{
  "model": "image classifier",
  "dataset": "telescope images of galaxies (Galaxy Zoo DECaLS)",
  "train_examples": 88335,
  "image_size": 48,
  "crop_scale_min": 1,
  "horizontal_flip": true,
  "translate": 0.12,
  "targets": ["bulge size"],
  "num_classes": 4,
  "arch": "resnet_bottleneck",
  "norm": "groupnorm",
  "hidden_act": "relu",
  "weight_standardization": false,
  "channel_attention": "se",
  "depths": [3, 6, 3],
  "kernel_size": 3,
  "stem": "deep",
  "avg_pool_shortcut": false,
  "widths": [256, 384, 576],
  "label_smoothing": 0.1,
  "loss": "cross_entropy",
  "init": "kaiming_normal",
  "residual_init": "scaled_by_depth",
  "optimizer": "muon",
  "muon_scale": "original",
  "learning_rate": 0.028,
  "momentum": 0.98,
  "nesterov": true,
  "orthogonalizer": "polar_express",
  "adamw_lr_other_params": 0.0015,
  "max_grad_norm": 3.0,
  "max_steps": 7000,
  "batch_size": 128,
  "epochs": 10.1,
  "lr_schedule": "cosine_restarts",
  "final_lr_fraction": 0.1,
  "warmup_steps": 140,
  "weight_decay": 0.01,
  "adamw_weight_decay_other_params": 0.01
}
Rows from block 7 of a small image classifier, named by matrix and row number. Rows with one number belong to one channel. Each number is 128 + 24 x the weight over its row's rms, rounded and kept within 0 to 255. All counts start at 0.
After each channel's rows are labels from the 100 images, of 14976, where the channel reaches its highest value: "responds to" is what is common among them. Only what is clearly more common there than usual is listed. The data: telescope images of galaxies (Galaxy Zoo DECaLS). In brackets: how many of the 100.
# convs1: 3x3 conv (model.blocks.7.convs.1.weight, 96x96x3x3, each kernel summed), inputs 0-95
# convs2: expand pointwise conv (model.blocks.7.convs.2.weight, 384x96x1x1, transposed), outputs 0-95

convs1.33 [123 135  92 137  90 105 145 137 184 151 125  95 152 165 129 100 110 141 116 113 112 113 170 159 125 194 124 172 131 139 100  82 143 108 125  73 108 135  80 120 115 140 118 136 130 172 177 187 102 139 132 121 129 136  72 107 144 111  87 140 129 133 148 117 155 148 134 146 120 112 125 128 102 120 118 121 127 112 138 115 133 104 140 140 109 121  91 103 129  95 156 127 123 122 137 127]
convs2.33 [122  71 135 135  92 123 123 100 140 139 173 137 138  77 123 125 130 182 121 113 102 105 130 126  98 131 147 151 123  90 127 124 129 182 103 118 135 160  82 136 119 125 143 118 164 146 182 174 111 131 129 134 121 123 115 117 115 132 158 126 108 142 134 126 137 107  98 122 127  97 148 135 165 121 109 129  99 118 110 132  54 123 120 116 129 126 115 113 112 128 127 135 106 108 143 130]
responds to: shape: featured or disk (64); edge-on disk: no (61); spiral arms: yes (49)

convs1.7 [125 162 183 133 142 141 126 109  57 112 129 142  98  75 127  98 150 118 102 132 161  99 115 119 167 161 181 143 131 141 156 128  92 157 140 155 129  95 109  87 152 132 118 165 131 156 129 121 137 103 133  94 139 133 123 130 147 120 103 119 111 138 146 147 151 143 139  99 130 117 114 144 163 107 106 100 116 102 106 120 103  95 125  75 124 113 157 158 144 136 114 161 111 145 132 169]
convs2.7 [130 144 126 143 110 120 126 143  71 129 113 145 130 132 120 119 129 109 130 127 167 161 129 129 137 132 148 119 121 176 133 120  74 136 126 133 121 124 110  79 132 137 162 131 136 102  76 158 124 125 139 134 169 145 121 135  89 126 118 123 143 129 108 134 114 146 154 129 130 104 138 114 103 112 151 124 128 134 120 132 224 108 125 109 113 117 113 128  97 127 131  93 142 130 133 108]
responds to: edge-on disk: no (73); spiral arms: yes (70); spiral winding: tight (38)

convs1.59 [128 102 118 161 124 133 143 151 180 215 104 109 116  84 113 144 141 106 154 127 107 132 120 138 144 155 101 153 125 165 126 104 127 124 153 148 129 121 161 132  81 131 178 131 109 164 134 120 131 171 128 118 132 136  85 116 146 123 120 126 125 135 100 143 116 169 153 156 113 128  95 114 104 125 114 135 151 157 169 129 139 151 129 160 131 161 139 130 140 175 121 167 132 154  88 158]
convs2.59 [121  53 125 124  91 115 110 119 120 132 156  89 122 137 132 130 133 133 138 116 113 116 108 115  72 141  33 135 111 111 129  98 158 116  99 143 135 172 143  90 123 109 119 123 164 110 145 123 118 119 127 119 146 112 145 126 133 117 138 134 132 120 127 116 105 110 100 134 115 170 124 117 152 109 120 132  58 116  79 109 151 123 134 113 121 162 101 125 165 126 112 128 127 126 129 132]
responds to: shape: featured or disk (62); edge-on disk: no (53); spiral arms: yes (42)

convs1.75 [ 96 151 143 107 105 136 163 131 179 135 123 144 113 134 146 138 147 128 121 114 134 136 116 122 146 165 165 135 134 127 107  89  76 133 126 104 154 155 147 125 143 100 105 144 137 199  96 106 145 120 127  81 157 129 118 118 125 154 116 124 198 130 132 173 151 171 121 138 116 134 112 129 131 106 144 115  83 100 106 153 123 109 140  83 125 153 178 129 131  95 106 163 130 122 138 124]
convs2.75 [122  57 128 123 112 131 119 117 177 130 138 119 130 144 132 121 140  54 137 120  91 126 128 118 109 136  97 137 154 168 151 126 137 112 160 126 123 127 109 156 135 123 141 127 125 122 143 105 147 107 120 141  89 138 102 118 115 121  84 132 137 138 142 138 110 114 130 126 130  72 120 124 121 139 129 133 120 124 115 156 140 150 148 130 141 131 110 125 106 133 118 147 166 134 143 127]
responds to: shape: featured or disk (96); edge-on disk: no (95); spiral arms: yes (88)

convs1.50 [105 142 157 133 131 160 145 132 100 170 100  88 103 126 145 119 121 134  89 131 140  72 114 119 140 157 172  92 120 118 108 140  62 128 127 142 150 106 112 147 113 108  79 142 140 192 112 140  88  91 113 140 112 125  89 109 151 134 131 113 108 149 130 114 127 161  99 123 159 153 136 147 131 118 113 115  89 127  96 136 128 121 120 109 148 113 120 106 130  80 131 135  79 135  99 107]
convs2.50 [118 131 126 102 156 127 130 149 137  99 161 176 122 114 118 138 129 127 121 104 128 168 112 123 209 115 160 117 130 138 104 143  71 109 119 115 150 190  74 172 128 131 127 136 158 172  63  71 195 121 130 130 101 120  82 130 130 130 141 138 140 140  66 126  95 126 203 126 130  79 147 126  98 130 137 136 134 136 213 123 146 141 130 131 113 127 108 127  92 130 104 109 117 129 132 131]
responds to: shape: featured or disk (84); edge-on disk: no (76); spiral arms: yes (69)

convs1.27 [ 98 151 114 152 168 117 159 146 143  47 146 167 173  92 125 116 152  92 143 131 111 133 164 121  96  70 119 127 122 131  91 115 116 132 126 117 160 104 134  99  68 116  87 138 163 135 107 120 111 117 123 107 102 140 134 157 126 123 111 116 181 128 124 134 137 110 106 130 113 110 115  97 104 121 129 112 139 151 147 110 105 108 151 124 148 160 147 157 148 112  92 154 139 102 122 134]
convs2.27 [153 162 135 134 127 123 139  63 120 125  75  64 131 172 137 139 120  73 129 139 120 106 120 121 122 130 151 119 137 117 135 124 138  90 164 112 128 158 150 163 130 136 127 123 158 120  95 136  79 122 119 144 138 139 120 130 108 132  96 131 120 123 180 159 126 145 141 149 119 157 102 130 117 121 130 137 147 149  90 120  76 119 123 107 151 121  90 116 107 130 119 148 145 147 132 111]
responds to: shape: featured or disk (67); edge-on disk: no (64); bulge size: moderate (37)

convs1.72 [139 125 151 116 103 113 146 138 143 120 110 157 127 109 134 147 105 112 137  91 116 130 133 112 150 153 162 118 143 173  78 115 153  86 133 111 120  94 131 167  39  87 149 117 132 103 104 118 132 104  97  79 116 117 155 107 116 111 103 138 124 142 109 130 121 158 126 148  72 136 103 104 138 124 105 141 119 166 111 116 132 105  99  98 119 125 110 113 106 138  77 141 114  86 136 129]
convs2.72 [140  83 124 125 157 134 135 149  42 161 191 154 127 140 118 134 125 141 135 127 135 108 138 148 125 126  94  81 125 137 127 100 138 112 128 133 118 220 130 141 127 127 131 146 110 144 130 109 107 134 150 135 106 150 126 140  59 130 131 136 140 147 127 113  85 173  96 128 124  63 137 124  91 106 138 120 126 128 146 135 124 143 118 119 136 145 108 158 147 135 139 162 124 114 126 144]
responds to: shape: featured or disk (78); edge-on disk: no (58); spiral arms: yes (46)

convs1.67 [121 125 136 127 123 124 162 107 124 150 122 135  91  76 131 171 169 130 131 148 144  98  92 129 154 127 164  79 124 124 108 154 132 125 117 146 107  81 103 123  96 121 174 140 121 113 127 117 109 137  99 141 166 111 104 103 133  92  78 114 140 106 101  91  90 151 131 127  96 124 154 159 166 137 123 119 115  87 122  98 159 167 113 115 106 146 112 143 153 105 107 141  76 135 154 128]
convs2.67 [137 106 132 121 131 107 132 154  92 121 115 135 111  99 126 113 111  92 119 132 151 113 111 115 137 122  91 171 120 158 132 128 148  84 104 131 110 170  89 147 109 133 128 130 163  42 126  86 201 130 108 144 113 122  90 129 118 130 113 132 128 137  78 104 177 153 126 115 133 161 127 123 152 110 101 125 113 141 108 122  91 134 140 101 130 129 136 131 140 125 123 171 113 111 141 138]
responds to: edge-on disk: no (77); spiral arms: yes (68); bulge size: small (43)

convs1.6 [102  99 104 129 122 117 124 123 142  89 125 119 129 181 102 129 155 100 111 143 118 127 103 142 136 118 117 120 142 153 171 108 114  98  85 120 132 119 144 136 130 151 119 116 122 214 170 119 139 158 132 101 155 133 130 127 120 136 147 120 112 111  67 124  92 110 144  96 105 143 142 123  76 120 112  86 123 116  88 129 126 151 113 166 143 122 118 193 116 135 132 139 108 178 117 128]
convs2.6 [129  95 132 157 121 125 117 104  79 156 196 114 121  46 123 105 147 161 128 125 132 123 126 135  59 120 161 111 117 175 124 125  45 159 153 124  88 156 156 139 129 114  93 124  77 143 125 129 126 138 136 134 136 141 100 125 167 144 173 133 138 133 181 114 151 130 159 138 136  91 119 121 140 117 122 136 107 132 155 152 126 142 138 131 151 132 162 132 160 134 138 122 130 149 144 138]
responds to: shape: featured or disk (63); edge-on disk: no (59); spiral arms: yes (52)

convs1.79 [101 117 139 117 130 154 138 134 124 138 156 144 138 124 117 113 162 121 127 147 159 116 121 129 133 155 178 192 128 126 162 127 120 109 118 130 129  84 113 161 172 111 110 129 113 167 123  76 171 116 135 115 122 113 149 126 124 139 118 104 181 122 101 111  93 113 100 100  82 124  95 157 183 123 117 103 109 111  99 137 100 118 115  74 121 128 156 163 126 120 137 176 119 157 132 146]
convs2.79 [116 111 117 129 101 129 126 118  84 158 138 145 146  99 130 120 130 136 138 154 162 146 120 133 124 147 144 140 148 148 136 129 134 101 149 153 135  99 129 119 146 133 114 125 154 129  96 116 146 156 138 136 102 132 132 141 141 141  98 128 128 147 134  97  88 134 153 130 128 148 131 136 123 138 141 128 179 123 106 164  98 129 118 138 144 148 166 127 124 130 130 119 133 111  92 143]
responds to: edge-on disk: no (51); spiral arms: yes (44)