A small image classifier, trained from scratch.
Training: muon at rate 0.028, batches of 128, held-out accuracy 75%.
Rows from block 3 of a small image classifier, named by matrix and row number. Rows with one number belong to one channel. Each number is 500 + 25 x the weight over its row's rms, rounded and kept within 0 to 999. All counts start at 0. Numbers have three digits each.
After each channel's rows are labels from the 100 images, of 14976, where the channel reaches its highest value: "strongest on" is what is common among them. Only what is clearly more common there than usual is listed. The data: telescope images of galaxies (Galaxy Zoo DECaLS). In brackets: how many of the 100.
# convs1: 3x3 conv, stride 2 (model.blocks.3.convs.1.weight, 96x96x3x3, each kernel summed), inputs 0-95
# convs2: expand pointwise conv (model.blocks.3.convs.2.weight, 384x96x1x1, transposed), outputs 0-383

convs1.31:487482476464517512503510462469497511507456508506511531518479465467491501487535496476520515478492539497460510516476465487468460538508532489586500501485491467474502498500479480468462500511461480477498519586564510483483481502488504528496509508509501495492478513497508502466482484488484504457
convs2.31:490489481431499518486489536447496483481501496508494526489464500481497473524510481493535509536506500504516520521511513510452467606509493505503477507482500449490494511491491508489515507490536506510498499505487511492516501506505497493456508504499526503497506503514512494496502517507525477501468494507497526507486492424501514496508494502495516505508493489497510515533499495509513501509499508506509459482496498501532509499500494491502510525531493504517548505520524505502493466507500497500557509496517542498495531493571504525510448605451500463472508499512497495496505515506504505516493519502506469495505498491498493505453492494488541496502497492456499506511514506499503468499503511523524496500505499501603509522522514583506518496469502522544497399490486498535499553505499511500446503465504519502492503488496515501489492476503468545546517494507490481502505480501493471509510446494452489610468510502468504502501501486505515501552500517505512530476499505494479487493395538372494490492493486498446502494510509523517472494492508497501502496501468487502500504502491544491509496503502499447504504505511468505476587509504499486475503505507470503506443535495511488502
strongest on: edge-on disk: no (54); spiral winding: tight (29); bulge size: moderate (26)

convs1.43:511483487491490540473490523508518508508498486540522484502485535485530481505535481523493524521510522529495506437501512514504518511506526511531533526486523523519530496524492503488462536490445479466495518463497486540500473492538519471526481507535511523483483498491458523560510467461536472428
convs2.43:519523481491495515494490500495496533463515475505507522507454520503494476484508534513468506511511469500516488491513503496542503462445467499527487510442507552549494505503505476499488579517527509505489495502484503521511495526508491498458512483488448486501482489479507468492490468482552478484427499502540498499478504568493494506490475489489490487481495503501523483472475492493471491491470496500492553568499489550482508494501504489491484514460479534526555495525455496511507551540495505506499521462516465498502585549573513478485500460437519541509482486498471476499502467486496499492449506525498510510499504503500497525519510508495428510517508512472519587491486491523493508490551498498535503491488512488512505411515499472491508496467495505496480517541499480508490558476498464486480494520468532468492484489487495482536486435490486537508494504496522493502470493497512494494524465494480503482514512514533512533530526536435546518474494484509506484496484466518534503501526496552532523510574525487498566507476492461476477500479517492480514506494439533455495551505503513523512494505497500461502487531516508514513516513511489495520514490502504507502491495505477532512
strongest on: roundness: cigar-shaped (25)

convs1.18:511526498481456508491525500522477538488409495489476482497509489503483509526488540513456499488442481487551515459495470516544498488491535477460524475510490529509487525503507518482534538532497483526486520501481467508498526493506473492510440489467504507524501489509537482547506463486504487519
convs2.18:493567488496488517572496518523490499537485475494495495488529488514490508509496531492511474507499512498522500496496512496511512551450457485504474506474481512542482502502510485502491531444579500483497488484477486497499482474545493532531520480498471503514483491564526483493488530485559493488528513509549504517465517446454512496541494504496489491513508504514492497531490502501489495502510474508486485518500511481472475503488505501511472483488484553552466484496534468536500495469488479483580519541458497488501539567525508404504485461514530444460506489494508472494508477496494481502447529503486458502507492477523506535493498492493472535518486513484517473518521516512484525508476515556508488500511523497474484471513503474507496475543481446474489508556506493457496552491478542487478494508513462486468501492494490476445479423489502529525525509498478459489514450493553517480499497488496520487542508523465479503496490463485444502504491514506496494497524550512490502505479518509501494495486528481488504482507490511535468511503473503479501505489476514569491523490493508544527493494499499433488506508510590496472539503505505510567503508503527513508514504494506484480
strongest on: roundness: cigar-shaped (31)

convs1.44:531515507525502487489540488497524517493473502482509481536535496511529486506550498544501460524502507480496512489500504578542499467497504488509487538543512489543504443535502492491459464499492481475469489458467492492492480462557506480522476448502523526462506511500530514501495460494499496491
convs2.44:530449535540510511454522487481508529511528515513521555497500500470505529500498503492518531513511532512495520509496494510509468512500472522500524540522475527547546519481511495562527662502518543496502513521479537505532502521493493513552524492502505498517490496488499484499501504495527484498510503539523484491493536539479496497491499501524478496525497501504479481536493528496499501500468505548497524599508505449522510500503492507500469500475476549486495499512511497498484506554500499494464547502534518498494580526517495456471532454488509478537507497483490506498495501495495508504470477502493544497485526497508512494506493503495509511502501493458487547513516511502520501514474514521566505498509499513466472575523510511504513502507499596563493477504505498494500511497506498491457505428489455483500517462528517520482516502506436507490523445533508512504514522573479438540517508518475513543550503504496508506499510516495511505480512488508506497487502517514519518505494522522496512513488518518511552509508512529552454525516470509504512480519526504503504453503503474499459498512516490474513510495513513503461546502501499495482503512508496502505534499497495519507
strongest on: roundness: in between (64)

convs1.28:458474485488507515511466479502521490504544520522545561535488488513465499524546520445502554506505513536476497522478518508478490509501492517530492483503469520544488454531499545448497495538482554457490511467478504518508469501493522520527542527491526519496514491524478499516497482509483498501
convs2.28:542583523457503479485530509554519474438512494522514479531498475514525521505509466504549496494516563511514536507518514518491514461521455514532531495496531512546517503516521501502507542510512502515517513504515498509511527508450507453476514515502543510524509511503511502504502516506437495493494493464536466501490504556505508537467490502512493501501520492506469512504496478514480500519506522554512580541518511506487487515492523513507487493550429444544530515562479516478507483448512507504426431522519509506505462526509514480485462472531555503455505512503506526509506512500504476505517507491480531498512532494517514508470495524507469511505514489528487467492501504498518509496506498490432517490506491517403470484490498483512516507486503439499500420504481501537504539503499467512537505479533551497514497509550517526503510516522447516510521512515534489509519495514519513524495507508492511513525517499428492492509489492453525496574473475508497511490521543519509479514488488498520509513546470515550501512498514506551499505507500519498515493496470473475500518505494475472425509505525497499503507506506499506493498518509494494481495507501506503509553505479515491507
strongest on: spiral arms: yes (39); bulge size: small (25)

convs1.53:483487497454503528494493531480498496494528494497503497495521548529541516480443483529506498526509526492617509498506517558510532484516494487514505480480490503490486508500455544482478490476481490486469509499500494493547492492548508477499510486494515505552512538520539474508510502498504507542
convs2.53:481623500513500482516492526526497525495497494502495491492476502542498516493489525529502503493487496493473463495495497487473463542482500496495427497642502483473501487490504491481501536495537504497497493503482496495497535479514502540483508513495584493503510511509480586493498472505514439515548499486514493516513492494538521494524512506501524507496512470494513506508497500501542501494507497483518516478506506563508493495513497489497536506449487492502495514549497498477532482494514502510464520465449516507504495497468491481494470494576515459418479502503501490486516491501501542488534520502494524502537506481476496507488511494505550481506502504506515536473497492507488492484527497492526490497492489499542482512501509509490499502499515515479498498475520515558514461515519475517467522538501467512524498488623491495460501571489577515471516567496504471485489503506517555498495500484525482512513491481463498492495496503480548484515464504490495502497462481494493491492461457552517490498535499509512488496483492471460560507523512502507508486510498497456500505506506511517544495506511504471505506506498518505472486505512497528553501496499488495499534501514498514511
strongest on: spiral arms: yes (39)

convs1.61:534506492510487568465489535517499503482517512507487541485548546473527521476485475544512480490489492518503489518501537544559504473499483496481486495503496499493498427522502538482463500471505537502500505467442500501477481471552472458465508508478484526470514507505509512479484478490496492511
convs2.61:512497492519507476468518502533502578485500516498510551506463494540497454506495472495488499475486473490494503491489499491479513549459426479495496525513499530575509511513503512495514503507506509506508501513494518513504497514480507557537505505509497503558498500500534510504503486492543518491511499500454510488509476603528474490484466493485547502493497476500571533461492496489517498505495507522522524467510511513525506505502505513503497510535524535498489498500550517533520499521496501502538463489472490501505526460528499520490533513504533494493503494490491503484481500502495482490491534509499429498502494516526503507569503506494439500499508503526498604500489501501499504496478494550543497519499486512480462529490492474499490509509516569510514480473497510453522548511507540513511513446522527507534511482505503523507516542506557512511488619521518488507508528529558505515499471515450486553493494515425507492510501495470471496494470534506515513498497501508497502501501504496501502502536504481521499490512500506517502505492579507488495502510543489519487500504498420477515494514507504451501491505514574503505574500510498515520506507503468499498500505491497501504
strongest on: roundness: in between (61)

convs1.15:481509534511516479483514509485508504493499490467495494515506528542540540526474541534513458481508508505532507478514513493535509520503502511517506457518485481470503437523504537473517491457510488481467469506457516477493524445566494511501456505486526511508476478507497524549496545488472548509
convs2.15:501436501488496474461508528534509511483487483503499488510480594478507516568509566486491491503504602504495504504482501502528500565447533490490460495591502528534493491507512491538497540512463498506504500510497495502491525508566493502490526484514471491437503498493489512506498517509577544491496494489500483490465472450472491498505499514498519507505495546501491535523514466491510497506493496454490485503492494473505491494517494504496519491528539504486491495456523503482464597461503508501482429502568496501500534567505504510509523479487422544534500496498485478506503495502499476508509476494486534493515497502492502479497491520506504491503499502482485519500499505488495529493510502458461507494488494483533513459493502467520504522498498524516495546483491492515495442491498524495452513509493509503501493491544477497477495564494570487508489526493506511494462513496552536496498449488433484490505494490525482503480490493556499496520507455490478495498494507506502490487469481557487485491459464477474476486505487484501513507533491491504492472524508527484490497496512577491494475511509491558499495502492547506524484499504494519482504486501533493491544486483489491496
strongest on: bulge size: moderate (28)