From a checkpoint of a small image classifier.
Model: 3.48M parameters, 48-pixel images, depths [3, 6, 3], widths [256, 384, 576].
Data: 88335 training examples, 10.1 epochs.
Rows from block 5, named by matrix and row number. Each number is 500 + 50 x the weight over its row's rms, rounded and kept within 0 to 999. All counts start at 0. Numbers have three digits each. After the name is the row's rms in percent of the matrix's.
# fc1: squeeze-excite reduce (model.blocks.5.se.fc1.weight, 48x384), inputs 220-274
fc1.0 032:497541547436477555608522462530554473534399556567466471487477486510465629623530390484498527472469508435509617523503502498445532513515473513510484553553517445466507468
fc1.1 058:517439479482371427539584501449434553608534546691538499524493492408550454515605540504510496456486516571532583542575502421494501506466515541549523464474633495488557469
fc1.2 072:498504499472520455371523474475540513531398483457513526527586380547485480538481388573488504607484491452514433505519551615458403585442481517475534474520569513471345470
fc1.3 076:542407447602490471447518534529516509516502459419504643524494464487465474468556528454569500404415418529500493550509509454593508504510464515528473434484391506496564424
fc1.4 082:430488518549403532541542528478489521525503430579527502520538382513489493524526563508508541403556468482545508553509493452537496500550537528529427477516463387421510558
fc1.5 162:477494477422525463488462507476437538508518444520468465495390470494507439414463533504461499484519490506477398440465440513486575418538473379460508449386529538507517490
fc1.6 085:500433507555487525485526406524550506490485471528539494480597464481454506496523389513505484505546507483539561503534590457510481501456503499516474503518416445517513486
fc1.7 084:526440465498470501453480570494504513487551486421507577534448475497488347421443562584533527485446492499489577509503478502523454517505464488515487466500375599533484510
fc1.8 052:443516552460523622489435557489446499503420546488606465552538474481462522460528524514504531503488456503555460508532479467488516466514553491476438556516409444461491484
fc1.9 129:569484444581498509462536472493468469566617517488517568521478468506502402518526461467586482595553492621504529485537515458530455562465512533530477531474438475522472459
fc1.10 089:450516480495458609431525534467544495551451545514537461504438408510451501490554494510573549507576466465504457521559450492572470467480480417480508492536518473505449509
fc1.11 083:453518576447487463476523405491566480619421489477490572532555579519506477619455429456486547526505419525520491476472513550564387488528546499437534458493423442530543487
fc1.12 076:525505524405502436437492528491496452540413578456478601536558480553477497566500420605496485471522402468502478545495559544499431555488509462445520522455599408522349509
fc1.13 075:393418496560470581523579503487556437481389542422528484587545453473466563523502427496518526572558403482502562475465455496472556561502513512535498477528646487424455518
fc1.14 093:496440510419559520525523500515517509528529492472533536502601527478514575528537424517545481484554399498491540550508587477529435524450517537525536471491475473532513478
fc1.15 087:571372474546507525516525514509525573552459519441531488479502498455451392484551522441548548650514510427510498532530517493534392534485534623488441524554480433493574476
fc1.16 086:571455495658485519396492580484425446557573446453423511555483582542497539559475514507531490550541449487458460516448544416543509525533487510495455594574471503567487499
fc1.17 086:571501551561547329453574514466470471499604449406526574555464409586460498450483472586564482491554433515519540522414530398557441546502465509477461412488512439567598555
fc1.18 368:478519470482505476455467511510452538453520438589476442524365491489502434400454546559431496481531527498463420434462431520485568410557473445464537414444455528525551436
fc1.19 086:524554525601443528553498527481454432615558497515534472479469470504421484498527550572533550462458575420528495529494535508453582571465581510456476495455502436493552553
fc1.20 107:489484557496382501519504493554527435576502524523509582516666409507463460547585498568573505602447400464518567519522522445548465554469502467558429526577478421474435537
fc1.21 079:542474473372511502445557517542549490574502487512491464579588446543458438574605420563481538452513326501528452558481507487564504504575520582393499570549291489529539487
fc1.22 070:495524538434489527521482500488421493626576610408554461512572445523415527447532563511504582492557397522487455486625495549551500414458525540468469524479407578524624466
fc1.23 071:513548537529489514473505535439512446532489466495483421597495372532543477453460467460534522521553492500503411506493608480568449528453487463455523572613497424490394524
fc1.24 077:467367448520488457522618593545505514475522482486480526537411441563584557491508626474497479453419454504472518573498402426459446481564549477499452516512446474467392528
fc1.25 080:563497399490491414484515525545488551527434564476498447557435519551403521483430403473524519631544511499477500544465454471514551517529485535452476587483400458447423494
fc1.26 071:523442455490534473510595567523506558506445529405544506519553441507454507508530452494497477715485439513565478509484513523533469537441507609500423457462431472481573459
fc1.27 055:515517619412497544520484546400537486419575457409448506497495484475584437487535483502430535416546533483425449466521445577496447548544564436491515471479575509498520454
fc1.28 057:487498513643525523451600494438491418550470526469513503526497391469558592568527466459519477409561596517445535490502517430563543497376509571513501464433530513510517519
fc1.29 053:502520502543521488365550542485557502542559463462488447504498489519572536476406600540456482459538477486449513486477493467510516512567541528490468566516489434535361560
fc1.30 056:496490497500444464495533538524510508571548560482506409499554431489492473621486634545562482618475499557478387466547430483545526457475563540415450364480543536506443472
fc1.31 041:417546559490511311473492473476534480457650445461581578521548485512482527403583460473475530528557609461522446503496471488474487526492452501499552554515483387454449382
fc1.32 086:445538461456516494482502581509460467535501514471415483522585473566564478518520524518474548523547445521454443484482433505507482508409514470446507464522534534580625482
fc1.33 031:523579390504413381566455516511516532511512529531518477471546447509441502514502576428444467478443564548506527487574441532548622472451464514585512484493378502525605532
fc1.34 073:489471500434556529519565497472466496540519493500486519519435399504439522506497454539550488458470541582533588497514525394476484560491494509392497554541409531493484472
fc1.35 089:493549523395492417521520447583510484374495585584521496519449434483515441519447457477503488497478449515529493607562451478505616545520441545469481481457370533405503522
fc1.36 157:505507508433409514459486523532474554428592513566524465513378510507524426503438671509435493532536635332476458478485492527328479483522468489468523520553393514484547508
fc1.37 076:624450409413459541583541529500565569442400441533498603457478473484529498624423519537484453426467449507571557562467474503551468517515517481471491397517509450535495468
fc1.38 013:539499554496536615462485529559492479596472549504504465551495505452485523542407506509404453510496460525495472517507472460552586512552510460504455467533445518554548487
fc1.39 093:518590514473399508603513406545509541487485445493512497531497587487525573570440580500527439459493375534510506538509502502524469487576454471480473553512545460468627469
fc1.40 078:468521527443456435449523473533513510505507524366470485515536516460521418544440455550523523441537556491518441512498411466532379552551503572480486575474343528507556536
fc1.41 067:519428435557557505392504491501525538466500499392531536544477521505538374500473482526450489518473534439483462482439506523484458455458475474414491391300492451507476462
fc1.42 094:534590387567413470459527467535457507486535590529603527476457434524513562508480434543514549560528526412570456551477517443517512563494518572577497544522467383468538578
fc1.43 072:500487438548452503386494535496491486492556460443474471497490474496435442397467624496453543495518549420448420506521471530403516489547465488488548477561454576510537473
fc1.44 103:534515585411507466561548531569542499509387528469531418482529553513470485601516452422569501423505448488517546502464528490613445510565490540470469587528586421488420579
fc1.45 176:477527480494467473460477529546460541376587430533478404512470543488499318419461609544425475568625565502464430431481470481402490438525485469498558439523478536515558422
fc1.46 081:504529475497512413469510406495520544476494603505482475489599598547550523513523491461526488405543384511511476557524454422519448485474481571509361527484467461503516522
fc1.47 076:450417573523492536515458528520517540523407504494544510537553414475485435523536502526547492563484457515520530481473465641540443573485511555545447484463413477436434520